A small sound classifier, trained from scratch.
Training: 4700 steps, batches of 64, held-out accuracy 97%.
Rows from block 7 of a small sound classifier, named by matrix and row number. Rows with one number belong to one neuron. Each number is 500 + 50 x the weight over its row's rms, rounded and kept within 0 to 999. All counts start at 0. Numbers have three digits each. After the name is the row's rms in percent of the matrix's.
After each neuron's rows are labels from the 100 clips, of 14976, where the neuron reaches its highest value: "responds to" is what is common among them. Only what is clearly more common there than usual is listed. The data: short read English sentences (LibriTTS-R).
# fc1: first MLP up (model.blocks.7.ff1.fc1.weight, 320x160), inputs 80-159
# fc2: first MLP down (model.blocks.7.ff1.fc2.weight, 160x320, transposed), outputs 80-159

fc1.316 126:484491497440477513458402507426486490565457465477526520489552499556531543456562602542504425380604485544551523513538549500502561547502568452450463515487462509487439522399457449481502559546480477554473550522485508555530451648487404467411516497
fc2.316 122:525458485416489482521561389522425542404470501548519468485495516444502442534522413483495537592389525461539553446417446523460537506432355537535460466492543533497486509581494542533502427493596469500491485533561493383464469456476573520506526502
responds to: voice: female

fc1.192 116:463503523586516478525530547539531450477444419453518530494625472476613433483515604448470430531546467539548533492532568504573477529518525615504547497557522472462446478487494440586513541514475559535568488583518437415461448478425458493463433494
fc2.192 126:600531506445554487452526518536481525507466562535513493503421609526416544510493424548500548474518554490479445482496430472444501452499465460491472481501452622520521511465523600489541487504506482448437461452479529582469496531589587537520590481
responds to: voice: male

fc1.107 109:541430573507536416483589551478420482528427553545435526591476532504532533575585399531431482586478480391421477548506459474506509535471533511452574423433437563515517443367497486445569448493462618419482465468506423539529520560575488572495475495
fc2.107 113:487542472527477472479466481505579533435451411460488471474437467380438521383432538532578508391524512514506502482447550481435487491486436474478415555432522449484480555559523478548474574466524369468519579564462551444438439529520488485497540438
responds to: voice: male

fc1.105 108:510512500533498536548456501513536525514563528433540447508495535459480537581523441562559532530494489588518531513483540508484512545499576539549532489562394510445484470573484605519412426506385461452405510507487514486506489584509482558432533547
fc2.105 120:477511485479510567496494518531457466517374453608501519572503488605555433441511475409392528543498445520551546438507483551571535489521377496521514534541630496511492481460510442528590542435597553445601537508474535526452555475485537472420435487
responds to: voice: male

fc1.119 114:530472444479493481431549470493463465516535553554474572542505501564425444557578552551520470538417576435491455557554468439471554476472521487493461463616517478468443488494510500512459373480440521471426511534549490546479398598470488489524436474
fc2.119 122:409509607445437517549430513551479532436370525485520488559458426440522530529410476535507424564575477571509558480478535508588459598475519493502537526496534491518487527486557530435540573521499403535510519461494520397491502442530474555445504580
responds to: voice: male

fc1.113 133:541466588457600590588503523513468446511479534553533546561495493520544535436615424562460561525502458496498492600583541554505456534555488557502500495443522523504434476456493542448547522488578551538543467556421511570608532521463533575503509520
fc2.113 138:483538411547391440449514500489584563497385486464472446519483528476473502549403539436561484431568484495471580426474549445514585557449505479519414485476543509484498458557501497556466455567464481360500493459586509466460482518462456524424557513
responds to: voice: male

fc1.204 109:465486516489483503581506401549516491451484451546452554453504441443511477509448483501496541564483578427486476505529526452541479595453533545533474524515359497485478514597528432552490497494504515499427508540471519435532478580469534393447543493
fc2.204 104:594580503498468595518494625487483478567482500481488476576539501514501560526533532541529555529505483570550523479507411489487513391465401492502510512514589483482511533469523597522565475438533524452578489428522408565535464490586487549510473574
responds to: voice: male

fc1.256 125:487507540563566524528402487552549463590476558395526489531547461476538421442572499498493453496490398375503484579575505491493450530531401583447486504492538507565458563487480510464528558564455509571457533520509385458503497508457444564347475480
fc2.256 127:474530499408463459377555449504475474461443429580488482499388543526529590567458517495499459562459554566469555416497498541497523530442586496555507510490450515429518453537553554584487462445614515338546466491475585477520549500541492436567492460
responds to: voice: male

fc1.32 108:456480460463533434434540500505488480536399574415495453451452558369467470510506485441475431454540556380471551482490537503500525416531458520364521484368613511502543568495443521462449470537576453493533621546500442449495448511471456498489445459
fc2.32 111:578570563488468579529394512484451504507496398569538528520472489608510471452491533585432532566437483557444471451501476522515418584467393467610545567559412509498528405488581548517456495475427526551438442401522458446527506457614535546483488484
responds to: voice: male

fc1.307 109:458560416550475525482466516547519489482528576487501505470546541454458466522549510510469450480450501486548460519517512465475418620481510495513464493545432524466490406521513567539422460529460495459562446457480566494541430593434435494450464503
fc2.307 113:572505577443516415552504506518480438445436473593491513525445499554543538505383506467474512608518499526452561494522510569569501404462432562459532554488520415494504539468504485513574573456498423499465524531531530441469507461567525518518504505
responds to: voice: male

fc1.264 116:464473518370516438483552428526467562536479506487566482526527516503436486470598500577440544469461563534488541445588486535423413482512556512504488534433475524585549482510534473475518619464473545488513460588527490454497512592420508534467509512
fc2.264 118:576545536547460538503459507492524443469432501558410530455546439474544497531407546417558522544603520505502546558457500438544547586503452437549562494585558507490411547509466521537477471431533395553419546392562429509456474486584501469453574528
responds to: voice: male

fc1.209 128:510582535526505583459659555556496472542463600458447451521487515528477541470519482515525476617439480447524508445534527544474516507504518472476576509469489488513493476491556562533572450509394515346583466504496484408527608537466476553404459490
fc2.209 128:484429575525537497611365514495546537416504490572473552453526456475496496568507533488426519467540508534475507526510510428502542501515449458409461563507529536441423500496456526482410532461550421564400547512465380466551373534539490519547442461
responds to: voice: male

fc1.308 134:531487515439525525515510614507529513639494536376442554521541483608512558468513515600571521502445530526529526503572573507462494508560540527438525506426454453448513407481490456498585540453510600493601505439513441571517564473590507505436464475
fc2.308 126:465538489488499448521497405485482453350397505577520472518499516500582440580455550400410473446485527498510468433460485536502528567554499513527473506537520588550513607502450557555488466541552448560447481578522530418506526569438515472527546484
responds to: voice: female

fc1.252 117:473508443504480493563543490528454472473381486559459515510524530501485467583611502457477515398627527574554549662496500481493427568538478480432480522510459549587433613485430476423469541510423534447498492447502499475541470533441517485519415494
fc2.252 109:484493617539430470433518539408585454578596504468539486473528455537540534475443472535494551527406479481515467426534536530572536492472488565505537535440515493338514470462563478569470448501497469531435593574596444498524531556581519490484540485
responds to: voice: female