From a checkpoint of a small sound classifier: activation gelu, soap at rate 0.0036.
Rows from block 6, named by matrix and row number. Rows with one number belong to one attention dimension. Each number is 128 + 24 x the weight over its row's rms, rounded and kept within 0 to 255. All counts start at 0. Numbers have three digits each. After the name is the row's rms in percent of the matrix's.
# q: attention query, key and value (stacked) (model.blocks.6.attn.qkv.weight, 384x160, the q third), inputs 40-79
# k: attention query, key and value (stacked) (model.blocks.6.attn.qkv.weight, 384x160, the k third), inputs 40-79
q.0 088:119096094110091148137104120165136087147175119139150168128114127135094138130112146113117169144132103135146135104137105138
q.1 092:097125139145140107129100143179104161106132175082155151191136123145145106112129130179135134109161137104125142133083137163
q.2 099:104149141102141109142115139178166101142100126115091178125137171138124153172150109156153099159130106140133126073114152165
q.3 095:096138150118147123097071050093139131157098111140089101148122151136164104130101146146113102154106129155097113148099138142
q.4 090:112139152111073095131088131153196144108108109085139134072151140121113096151119126146161089161141130100099153069151129134
q.5 088:126167110152151128093141146114118079139097135152157115124123154110162128091129138126094125127101138122094136128078133103
q.6 089:114096108133127140117108112151149114122120145134116112084133135158093090172089133178119126102132118125134150118116128142
q.7 098:118130118131118120145142159130096102107128141120169116108164149116103116146126128190116128120129123086148092195149165100
q.8 082:078152136108140132129123127133136110133117213141134125146107128123148120114144082170110078125083139119151151133150149151
q.9 095:133089131122167144167105115114111129162124104096144064113149099100126170154118163112098152122120119101104105141094119128
q.10 115:124115106110146137134138143099116124126159106188107113124128112082134117108112148163107148171132153077155102167099122107
q.11 104:081168093115155081090084124117085141105126128121137111135094134122113126095110130157119127130111098118127177177116124104
q.12 089:132097120115147133127111132134080085178130138082165103152040133118135130096121106164102133116097143141121113153142106124
q.13 094:162105152121120151098094103148124116085133120112179125125101111137115134104092102147146138141122094134115144140088117126
q.14 083:156121159140114063175177142083146148142160129105117119137123188149169132131136120129161150138125116144132133131115119182
q.15 097:130119131098122123129103084187165129154093111095133164162101150171141145182083080122109150119147147130141164094132088146
q.16 094:136155112099109158128114144137129121132127121151127160138126117134126126129137116108135126115176155139102137068132102125
q.17 085:140116111149159147120123163127123094098131116157119128133110125116123120147114149132140148102088140140136142147135110106
q.18 087:111074126142116126134150074111121117106114107136116121158134116113132114172139144134081144112094167069176116143096105148
q.19 085:161157135097088173165149127160160126123131113106105146080098148130122142130140168146133097134138110154108162097175121139
q.20 111:149134074126115164125100103171140100152118105133161119141128129131103149136139118091119099097147079126130149108163092149
q.21 083:130134083107160156090140102115122124137162132124166164136121123096132142142109131115105131142167157086113188100137125102
q.22 074:114133127127140120129103121155139110132137117144134142191148127118115117142152121154112155145120147174118092069118069137
q.23 108:104146123134108089090100128177132149149085102090187149150151113147114133112142114122160114111132134105122161067129134141
q.24 088:116121102175108125156089104126130158127142135165165147167192130125150097156109151118156129131159150073148136091111113125
q.25 096:105137158160075110155144134163189105113120122115096142111150180149150144139135115137146158170177131116103105072154092151
q.26 091:088157114115106143132128137144147128154121146138056187125169109126148147114148157128141146159155137134128115102168122149
q.27 085:153109099100089125129107138124143131130098125114139158146148167182131116162106126144140123114163123119109114124182104128
q.28 091:170101111112135144124114140116128120115142137124157087166103136134121121145110174151107118099087097150135108142118150111
q.29 082:143163123120088154148134126160095119111144106090108121111135123106113138110183156116151116147142124197140118078123107176
q.30 096:156087135107164152105161143148136142158170148161140079147133076099119111132099176167158115146073122128123125190118147100
q.31 083:131179166115126129145153088163104138185171148111112174121121090142129113169117106175120125124125090122120104118140112155
q.32 104:131080095111112135147141152132125118123122067142114116105134121137128146140142128115135159160145166135136167105140096107
q.33 111:128148149145090134154111107145161110130058121088147119118119181155149104119130124127111126157169139123090120076107112146
q.34 098:156067126135121108101135138102152110116169154158105140116102118115096106127143128192103136130120174094110142106081132119
q.35 100:126090105125121139112145135122121091125179128135110096141137113169132121113145129144156127129090164133165092152129130110
q.36 086:148111117130139116157076129146136152136076087124129136124169148120141139104131160101122112137116168137099108091117102147
q.37 095:135128106098165145134119105137136147125094116092141115162126100076084147121143123164106124132096098110119140171148129094
q.38 089:125140146086154128089112117122109146122106119119140105140092144105111124137077132123120081108095131134120142159104152127
q.39 075:093144168131113138126140136153070111126154114103149122146128117102107161171191116115128146144140156163110117097108102119
q.40 082:109160106107111154135141155134125133152106098123149099119139120192094179111130092122129119124145112129146141155130123113
q.41 089:140126157109119074134123127113113146113152109096091113143085087121125107164125152157159153159143106131100129149152130144
q.42 091:150088119117133130149096120113159110155103113128178083096093117121117087109133127155138156125146109137127112121149153111
q.43 092:110149156125071130133126136105161124086123152143132106124144077144153165131140089136170143112105131135130165173093141076
q.44 081:075101074094143127137111116135102121151171136141118153064087150140089093121131164119151114101112129094116148122140118117
q.45 108:120134165105120116111168163099102101134191139166143115140118130127111142113127139110104146126088106120133096131115117129
q.46 096:118111160138097142171139119177164140113139107128084118104129134137146140113152132174128123136146135108127123095132158075
q.47 089:152143150110115116120110129111177133136146136174142147165125127116098096181111146120111099083120146143176138157100135176
q.48 095:141140100148108137177164157080133109105108142114107169101142124116142159112161138111168101143132105114147136150125126127
q.49 094:148138120101147115145100133117143144110131133131128157170155123148140096158126068129117155166151145137106108142156181166
q.50 111:106149096111136135157122143091098150108130142140163092166116072104106127118144146139121109136084114113090167169102114106
q.51 086:107138093117148123117127142096104114168129112174106080146158107098137101170105174130128143133110122169104107131129126128
q.52 080:099135088129136141171124104096097161103099156128098123118142101132120073131136119111159150130130143125130131169103134098
q.53 088:158146124107131171153113121128150115153069100128065105106157125104125139129155133103124090157135148161146120135173125137
q.54 086:144082113177057094134107130187155106145118119130161103135122120124160090106131105134146148102142123105130118131122128128
q.55 100:143103123094110108163149121111101136136097107134143143099141130123132135116110129107158088133155132107097173122124136108
q.56 097:069118123125145096093130151076107170120165115123124082157115116140136117087115148142094122133094140139125137176100127149
q.57 111:109097139158154146098106096107117124160137070154095077101128083110102105171110153105151134143144118123121125137099072145
q.58 098:133087107131138153120137150107134099108141125128145082148155130113093080133137143173122137121126162104108153164118100104
q.59 083:135159129112154105134108137140117138164136102115145138178095139119150115106111121107136153109137072135161173131127146135
q.60 087:147119139145130114135154130098082133121141119116175126144117135159091109085116134172141150133126121116167148116109084154
q.61 094:147162134112137138143122146082104120122135141172122154138108105120118154154117148059143123083168119150116176134122113149
q.62 082:101131175135160145135129165153157088176099111129144133162088098142123118136143120162153182152133121096122130104092126117
q.63 077:148141077132112119099099152121090137111142151131204162155110094163166108089113124133165101130111114126122097160153128131
q.64 128:126143120136129115118121138127172142113127155124105143146124090141155142136159090155116089113134148145163123111139089143
q.65 090:159123137119167053129112125073097115102112098090128110140097106119151151110144151138109149133115136133104126138106155113
q.66 102:151131166138129155151155104161124133145132107113088154095110145142099103108107104124130148137111131163094132073102143132
q.67 092:153087119143108097146125131108155137118159126153173114128169107136100106162101132154106148111138146118109103132143130080
q.68 127:161116119137128158150151170169061141143143133132104107125082122153095128140096119104145115137149122141090142092163147135
q.69 108:076113105122152129113190113096105143105110149143139146111114151085135148092119169127129144146099129143154115125123128162
q.70 086:134150116108118124146125126141097137141128137131142092102099152181139139146143127177126164142153096147133131135151111142
q.71 101:119152185109110136105136113167136145122119151135149144157092145122132138133086103091145116148102135188135121097120110119
q.72 136:091092099156140094130118141116145119129132110107120113175140095133166132138190134167142127135101167103146143102151126120
q.73 098:110118117081137131128087093130115121186095094152129126127102169145154142151102131167125175146159102165120129137126158097
q.74 114:100101135147101099120140108133119138145093148122132138104129126144096093130109106152138100135153116118157161130086171101
q.75 099:159160120108116145116195174105124149170154120120141146121102138154136123136106130092120129132119161125126077099133119162
q.76 114:121113142101146113127168084138180163100136129126142142121101109183151150120138084137136153108096166148104124141140143176
q.77 101:160126114129166123123138112141086116154148153124146117131150144125092155150175124120166108160172117117126119142097113162
q.78 112:116126127095111151152144102129128149136145120153094111110078138148128133103144121109135121123155108163127131079120161143
q.79 090:130110131144124144128097166102122145037134129135149115176145115100156119115122099168104158098126156131113105149166107115
q.80 104:126135121152098109108097141118150163154094081112142133144119106120133110085136122150161129156126156107149147120168149136
q.81 101:105144095120123130076110111061111126111103128158112166108130072137143145130154114117143140088133143120165103150145100130
q.82 105:131096139082147130053108071133106123074183162154084156129153144134148160157185123140141084095118151127158135143187117166
q.83 088:145151122122135143167122124118113103115158131115156123137140110166132177155126093145125101151145117134084167143150115072
q.84 089:070134111140080133124066119088128122152142119151139081148142124114168134141162127161134119141093174156136114125093119132
q.85 113:140115156118113117115121128133154124108158127140170145174137138054126133096134126102164125108080106123147111128118177119
q.86 130:118172120112158126136136144162152146130136090130153112115099110114080122153100141131137157132136104083135138138104146150
q.87 097:124144092116135098130164116135146153160131117099154173159133137152119145149147119128161138115163119116076172157123139137
q.88 081:120129153137122104165190090143180149133088106098099113112148146107157090148114111134097145161134126110152132102116158149
q.89 127:153147146096168086135139130134085146113144121111133084138136127169144158155122151126172108109143100104104109130129148144
q.90 123:172085102120116129112099135107111097124133151093147133135107109097162132116125124127106131108125103146143134144137132143
q.91 103:104128167134127103137122142098088096149155107155153108162185103109109141130150154151114108143153119120140094160105128153
q.92 102:111131127119122108108087115099185111120131143100104188119139128124171146097138137125107147078099156144144095112145139134
q.93 107:128080119151177114098133113105153125148173142142137129156163143149144151135154163075156076123117144165149131154101122181
q.94 088:144128123115100111099120148119135177121137129185197136160163138098121094138094150110104183127073144171136113122113157161
q.95 108:093150147147136146153139147157113105158129125126131104129145156155085080126130145115113146147177144158149153121113120159
q.96 098:141138138146128119124184137108153132108127101113126115145151129131154131119118132130103138153090158163133104092138147112
q.97 107:127108107157091114103129191156192150102124132105133123144098121124155114123145113139104119134103175143125126109170138136
q.98 091:147127170113183149164137125127142095124160085105157142151090145103117155126129111141111174137117128165077119123145132088
q.99 095:161123102113130153146103168130111112113156136111119117192126119122127167159141104157130152108119121106124128076130169100
q.100 095:140087129133147141137134115130121080135152142129094092136091136142103109132111118067171134134105128116084133122087157168
q.101 088:122141124180105109153117114075167148165104108123123139123099142085153124104113126118128133098107128129171101133159126116
q.102 133:139105176143110104127131161100158093159108149087162164104173126107139112158122093112126150122117127146175076101112154126
q.103 095:158143102155132125145134118061123121094122100121141094118141093129114167155101098101124156129106129100084142121136103096
q.104 092:106117140149096132116157181169079109134196162126109160143121180128172118098145120153128121131160138139148143129107124104
q.105 099:112158144110126097117107165116148112112171159130144139170095116123142158088150136076145129092040131118150156153138173136
q.106 100:156140132107133169125138182117110111129125097143106119118143144150114084152127068073154144132146107155101119114126109144
q.107 094:111110109130164081138147132143140142142155123115105173121141105166129149079129144125128144156121137124153109123083122166
q.108 114:131123077115112149134148146143170123113136140100162170127127124118139109146142086093087082107110142127120109121086152101
q.109 102:104129118146132133157128070174132147120126130110117126138124128166096138099139137154129108129076106135125169134115145110
q.110 112:131130094144103167150143132148087142092084122155137076120119155133131143192115150123137167133160115144180114118136073122
q.111 105:114141185097093112174139124137169098113095118095123183124122139108157135093166096144108148105098148119111133120158148159
q.112 118:101118159151105150139160147177149113130101124108111192137140123145145122131147130084166111115182135164111131088117049125
q.113 104:085126138181175093110113120116162154102111152125101111116122127079100143135146152124135121119178133113156161133082077134
q.114 122:131137131125132171123132147149143106106118117123147059149130129136128131117115142162137173129123117125105129164121078118
q.115 139:121165150099117116120106092167131127098125118091152105107145179137074137127130155163162139128182118122129135162112150110
q.116 101:121079106122126130150120105101155115104088162145134143139133138159189127134135111082147101141109129110132148089130126104
q.117 132:112169152109106122097131177109156133137121167129115210104140117106127141107141151087094117117110151152153089084135126123
q.118 102:131146151094131133081106127113170145148138142086104123096106144131064153120144155152137139108129127116120131177143125161
q.119 100:093160128134136118153102130097141140151139139141152147138160170081122096141127145086112166112139143139138117121118144170
q.120 116:115163122123131139147150145119111109170080183111124143082129152138144101146093122110121127125194119160126104053094102124
q.121 098:093134157100073099097147200104164143095117167177138150140116091130103112168169133140083108167094115112124137112189147093
q.122 134:168149138134149146130140150124153107174121118188113170107137105137108123169143145078121170161136105148143152123125066187
q.123 098:138177146144103136102101105135124086126117104092159144127152165115103177118141166144145132138144089159104110140126128075
q.124 108:113156132145123121138124106169145075169144102141125166099122081114108103148131112142116108159133132137115140126126135140
q.125 113:142158177105121116147114138098169138135126163131129167071131171158097123088128139184125161113117134128098149126151195130
q.126 104:083115113095150174180134114120109093156133099187154109125104132103129109183133130139127166128137108137146114140096112131
q.127 112:130135121118126160122139123149119088109123119149116162128135088124135156133147140110140156143134122113146117109123115128
k.0 091:118086079146083147151106141123140114105113127156118110036121095089135129164128127113164131102168136131135136099121129173
k.1 086:142131167162141135097146119121086105107122139121119097135143126121121104134133160123108091113149154127175088158161141104
k.2 086:120161149083084136118172107107103121132124122179128097161122125138107120129145118150144115120137111165128120172151143112
k.3 091:137183130161116131104147153104123125163097157131157192152145102164119130095167157168134114119090104135178143117100120135
k.4 083:099160164134116101083172150139117118139173149170112110133097152133122178153094123150202138138108135132129113173154104138
k.5 085:099131123138129127134127112127140140154105095093156161126140102107137167147149148133123176164142130136125193114094128145
k.6 089:107140137132125142113100144077152118130059115134135131147157142136124129132137131170143134121147129131123127138137113126
k.7 079:120149146118133158128130109123156144104147117146144160135151133149077096123121162138149086126121108178139120135140173165
k.8 102:130139182157115141133145171139087157090171126154155140162117148129128103144080124106093126134109138135125116135074139139
k.9 083:135144111135142142161130120096136101104126134127163121160160095165127112119151168114103121116158104164135125111099106119
k.10 108:126112108139107189089136142134128144135136138118134142155155122136124142148144147117093151132105116145125153064105141122
k.11 104:100171126156100132089137109118146153123120109068124191132158120147123128126135108143133136116132144136176146115156118151
k.12 090:158125129139133118121144119105150132130115126105133128090130122132152124131108139115156109142118154105104081129099138099
k.13 092:140138116116141143151141138121115116143164124151169097115108172139098099116109162101141112115150110130116068163114090141
k.14 076:160103152096132152148116173152165151118124100131128132118125106133112128165157138098120151095083135129104132121111145111
k.15 097:117172131126115104127185115122101065156139123129132094141109152130090145127149127137144116126130067134122095213138147128
k.16 091:120093142126143130132146132117120107121141080160100081120138118133098115158161195141120104125136136138152119151130107080
k.17 081:096110135108158112171103140103209125126086118054152131166136147116147132151124150115136150119152103137125156118147120115
k.18 093:156141127115143131111097138142133096099183130100169125161178106152127147132144115174068121122087118146139099087141124111
k.19 077:119095143092114126134130106147125128113115084151126150099111109119139169100112111107148123168184128092130122187152155130
k.20 105:105099142119112151138112107099105096118154130116149102121107120080104134127115127138153115143157147075139149181139141120
k.21 083:110161115134119095146139114096150138156093126108045081137119146103165126159101102109130152139159103145155146140122145091
k.22 073:115145091106110121135146173190099135124129118113181170138090155073114093085156146115104128131101100087125109110110118102
k.23 097:079163170131125075105195112094102173138098112125121101120128136122091146139154133143142101153143105111089120176138118104
k.24 080:093138116089123143095158136125116102161103101102126099147112131105070123110126099150097116129111155168141168114132161131
k.25 090:124106119072095121094139107147105118097106126145083119142109144150115174136132124132107134120131122148110157090115157115
k.26 084:090102169139094137106128113130105150148165111139139119128128142143146105131145120177126114126136099104141116096118133162
k.27 097:115109158132102159117174094099136131129109135163113106104129130141098134146160134094127143154130104067107139181141143167
k.28 090:117108172158156157169117152123103122094151186138119126148103110153163089172106131110120187133102129142153094094099133092
k.29 093:160124135121139064142116187086084160135141127141126099139113126091136124105067096123122150132106092102094105152125113121
k.30 092:103167140163156086141098167153107085122096130095147158142151130118157121174144112166124167157128126142140143078097078142
k.31 080:159132137131169139156082088106127171129138142092168175143125135101163151130146091157130135109100147157140137141175092132
k.32 096:124102123108117140083135121074183139106086140183092116111151087145184191149134106096145124154170133142128162098146136117
k.33 100:143151127127125118116104108139096096116131157193111085134101175094085178139160114111136147102108135121130132173116109116
k.34 082:151114126148140120154062151114153155156147118138143157116144123120131132126152097169125141153135099158134129091105116104
k.35 090:133116163109140148138114116130145174118167142117132186134111143154119154105159153149087133117155147139165094140108097153
k.36 086:109114142110109123136143121084110100158124147132136131126161126127132158141131123082118181159153130104097128154102162136
k.37 093:085165099152136115069101142109173145096098145147133169140131079138150101132138107112082091132154133121162119114104094113
k.38 100:171142089114120146118122100113116079151103165146141145140160089174117138129141149143113126069134131184157154109111133123
k.39 081:150105108087087144129118117108160158150076115166092128149139051125150150156146142096113150121154126146125170150098130124
k.40 081:107146149137107105125119076129155167122127136109099145156110118115158118095108154123147141171107109098116140133134139099
k.41 078:076122120122125101166112174114111150127137117154127128141112080096103087114137125186110092128122098099165138109103091174
k.42 095:139135126157128170126126088147196083135139148146129182115156097134172161087146146077129147092098118144130129106160120115
k.43 089:099134111149150121125109142166120154138146125099132137146164181159141136141096098130131149109133117170160158129111066126
k.44 088:120110109114130139120112147109131089124106126146127129123148142138174132149144111073121119085150133137162133084144114144
k.45 110:128082126156120126162111094168115144139148132099102142129116121128184129172097089116129151116167093154112111110102138159
k.46 090:105145124113112152079143157147083096139146112176144121169125132133098109119152129184137115096137123157107119161114086102
k.47 085:137076123106121149148108185120164122124125129095141119094161137179114098122164132160093100125164121120119109125144154148
k.48 094:110086135122094123142084145144180125149147112126126133095150103121161099150106122156111109160165090129080119141111116126
k.49 088:111129130146130135178110161114103121155135178109124132114118152113094123113137127100151118104107100168185125128166107128
k.50 115:153108106118114149114099099098146123126092135140121159123096104169153136095119125119124108111130165150128160090150128122
k.51 089:155089132176098144084130124110130165130136158100134135114124112150152134129112112103112136120112120153142123109131135148
k.52 086:104111139113142124127126120148132120127154137151171131153160104102096138153139149122142137102140124154152177114145088155
k.53 087:143134117122123114117149110148099125122082128139106119137129135126108138116144092152116133173110157035144174127131100104
k.54 092:133115102117105111072115150091142132150082142093116099106141165110090132112163152106118098107090152156152154178169115130
k.55 095:107136144107153120102156109141114129161128129141095134090098146123084109113136132136140151122110135136183138129115092132
k.56 094:131125108132151133111122115141112181112115152104108138118109114121161073150138116119143147148146113104133146072101104139
k.57 114:117091100126130160103123130125129106130105145147108170135133122149165155133125123129128131064167125191156158101117088137
k.58 080:115128116121153139126108143115162086102130171131114148102140122162186154104122123076104127128135144129137134104127125111
k.59 077:145169146150114105082139130123125154159049112095091104092115131145135122145114124127100140128113125121127146091161137113
k.60 087:115148110136106137112169109156154144109109115150112102091103112126162153116094138128128112089101126163135082118138114156
k.61 095:136097145086141107163098085116115157133131115135125136136113126126132159145132099126135158164140109125121131165143140120
k.62 083:150112108124094138093171124116106136151131140165101149114107094147103155103128139095097119085126146159116130100152142168
k.63 090:147127144132134136141144124129065147103131106128132119112107175068139132109125181121109165169085117107150084133127143099
k.64 142:130144125170150144151118142159104106128102130103135144108118113127116123161143093143162123119157158157147088114107112162
k.65 088:114133149138136145104121138129163128154116085168112094135161143145109135149103092066133113124145102166153104147125101165
k.66 106:159126102122120112149103134116098100146153124113151105149108109128147139137185126143120141123122145127105158146082118140
k.67 098:114111153134159133089123121142201109132142123110120085156126121133136124179140121149149136126133154143164121139144137143
k.68 122:151101164125156118070159140114108150108151105090126103145119125155135125120079164133133142103120147145073152122098144133
k.69 095:108127125104118126138075108104103103150106110105152025137093112120095131134119124126146115190097115117146072138187137126
k.70 094:133148139142156127115092105123147171159148129113079076097162148103133103126086111120132117115106094144120083151099149174
k.71 089:114137147120069107152198142178129163120133142148118150117120132136155173129128141115121118146149148098108097121146099127
k.72 139:125119146132108116148131122109135080129117144127123188122150110084079139118147092137123086095094128146153158092126096085
k.73 091:155091144138147145141091108090097135119153125160105110105136157141133170125138118159134130113098100165162160138125135094
k.74 122:105085149132152140131147132158117141119157124166142118154114123142083124115193134152134113132121132100075153140142180108
k.75 108:146178148111122134097129119129123146124144151115125101156113105121158173112159152138125144123157156161070085100127114162
k.76 113:138110146103138106164070133126142095128062103087142119126145138120156098194126107074152121089151170167146149145142065156
k.77 099:160100125161185159126088128143111111166159108113133101107092137093094106108114090087147122125119105152099100133109160128
k.78 103:103099167112169148111102104113120123130163118087092144152129109129146156153164160138072133150142125126133117105092116130
k.79 098:142143129173152160107136105110144171066163116123140119141173151138144118104083126150134119091093149092175113116107127168
k.80 117:124125125138106154099124169139117089104172115156119160155126127173147171117175140134070087136116108153105121103105122115
k.81 107:111107113113125156149164098137132134157100121134147082128131142171092070134109088120152134156091193157144097125167165073
k.82 098:119161101115119097143120145113104151119070149108119120127141165119112124142100135096142145155179158126119135144157094146
k.83 081:164118119148153135165128088088137174101148141140127163127130129068171149080097111171116177093111140159113125103139077160
k.84 093:099082089128129110131139123102149128123103117133084143157145094145150147130145081154128114144080138176124121127146117159
k.85 104:128131134110148124079083098115137113108113112149102119132092151098131127123142129107121113166125093099175129117128132104
k.86 139:115132099091113139115176126141124128126102108154154106150119098140137129180126132089121136137135100132078108139135128126
k.87 113:083155132169129128126145130174113144114099145109148113121095121172094107139105087116109117100142135165141171167182120085
k.88 084:098079082112121135153172134118128122107082106170137119104100100147098109145142184157128092128132107153125130140122145112
k.89 129:122122157174106129092144143138124135120113123105106167139117142095143164141093126123143130118166119130161154100145102084
k.90 115:122073113097099167195115137162151103099113135138130110121131137129095088158148136112156102158124158140123139127176133125
k.91 107:079155148149121097150169152141137179164126129148125084117145113156108094145129106118123151158131076110060134115080160132
k.92 108:105095141113140126138092106156113115172127127147127138156150145122090118140163128160179094120181104135184110130174134130
k.93 114:168168169106142166146124158150107102160124141108142133103126141129099129127111100087116141122147115117129140117122082123
k.94 100:088175184130122102135166151162170129177123152106125185101139104108156131159120112145087121148112127110153154102107124106
k.95 103:195157142092110095105105119163106131122121134103164159101129111075106153106129079124130115104126128103113139179129110091
k.96 107:102132108087132134110131140148121103124098144103152115109133113116127111137154133101073135130124161140144132143139115131
k.97 134:092105164137066125098127164115118097131089137133103144134125118111165145124119115113134124122174152171169121110112102126
k.98 092:120104077140142126117198138112136157128137123214139120117116116155126137123136134124119121129136132139111118152081116123
k.99 090:135133115171167138154144100119145154073117089155158136113103117160130151074139158173120129127085146134135091144097149111
k.100 099:172111141141142140165105159141125111128134153122144144100126143150124142150130143089099118159124117165121149161088148148
k.101 093:099182150071120136100113148167139140183096179145116152189122151080124140136151113141101110123122090116171105135155145106
k.102 122:128119149114177149143156116149144115121143129160116126141101150150152134131129142123152102167076125095121094148182157122
k.103 092:143122076144091106149136104117161138114126135111133167079113136133128125174153163159126150085133139109100157131128114146
k.104 092:094148142169136123136127162118128121143113119139094140171117085128134181122135119138131105151163114095142113144171158105
k.105 098:128155084117112141132121128092142102141071157142123123098175126135144130134119117109111149117121152154143149082162115146
k.106 099:182169175125135093134117109122152138116169144087136122137127082146144140122144144107145108114107086076097096094129124098
k.107 099:110131177115135147175098133129144096138146119112149099137078123161088104129148141098147087171106133124134130138153160080
k.108 114:104148167108106131144167107149158123125111155151143110128143126133126123138108135117146151136127134141136126102107155147
k.109 103:109116120155116152123133108112125170115109099127138171086131110098111111149103137130147090108167095138125117131107116114
k.110 113:157087115176152133093103121120134184115096139131084120102129151122142175120086121144135110123099119097168105115129115142
k.111 122:126124112121094126198134172132119085137124123096110174111155106113125170130116127139082118119162147181173149094109080090
k.112 111:101119127123157139123158140188107119115137121133147174184113087134106170143184154144115116113135120160142102091132127122
k.113 107:153135111110125132114148134133145104131132154176177101116140146160100135109127132133130144135078137113141131125157160141
k.114 127:169117098118134137075134119152137134120118065122115156128161122152159110103111093137137154105105149094125170153115140125
k.115 135:116127089126098138131140094131071164148134092135161123120133156143091134106121129143140147124112092134101118127125136117
k.116 104:114075126062169130129131138134104158127136137111129134139162112133110128102143131134137104121139116121160136107161155098
k.117 144:091152115138125131113147134127104131151109160094155145145132128082097163127163139098078153134103130142139115120131097175
k.118 115:133147141092117113131093106107105122159081144101131097136107135099123101123112111117155128143116132111155105113138130119
k.119 102:117133153104163163113119125156105128107145127121129111164104137117107135128131096117128063122097126181161121158194117111
k.120 115:118143133111108111163136165132087146107162149106204101120088128113090134093147119147158103099109113098077075147174147080
k.121 111:099141143108114143116130130134168115164113152131100117141131109124120155143122127134097110118068136117138107116146119135
k.122 126:171106145111146117126096128179158115128117127080142118139089156122152098162136153102149126130127121143080147140109119132
k.123 104:133115113103158146115131097168099153148155140171145116158157143185100135148108115136088156136143110105126112133129134125
k.124 103:155163130116110107159105132143145094168153140121114134124101151070100110132152117124111106078155139123122155127100068113
k.125 096:105135143099135113164113124091148133121133129167134129089147064105130131112132105136117108105100133138135129129187130140
k.126 096:154125118147076114125144159109164132111136139155096116146126143142142098111074094197124131146110125097143173113136146126
k.127 110:125130082135178106150103111154161084177086105057155154148112154108153063168142142099124105110160149147148133138125125137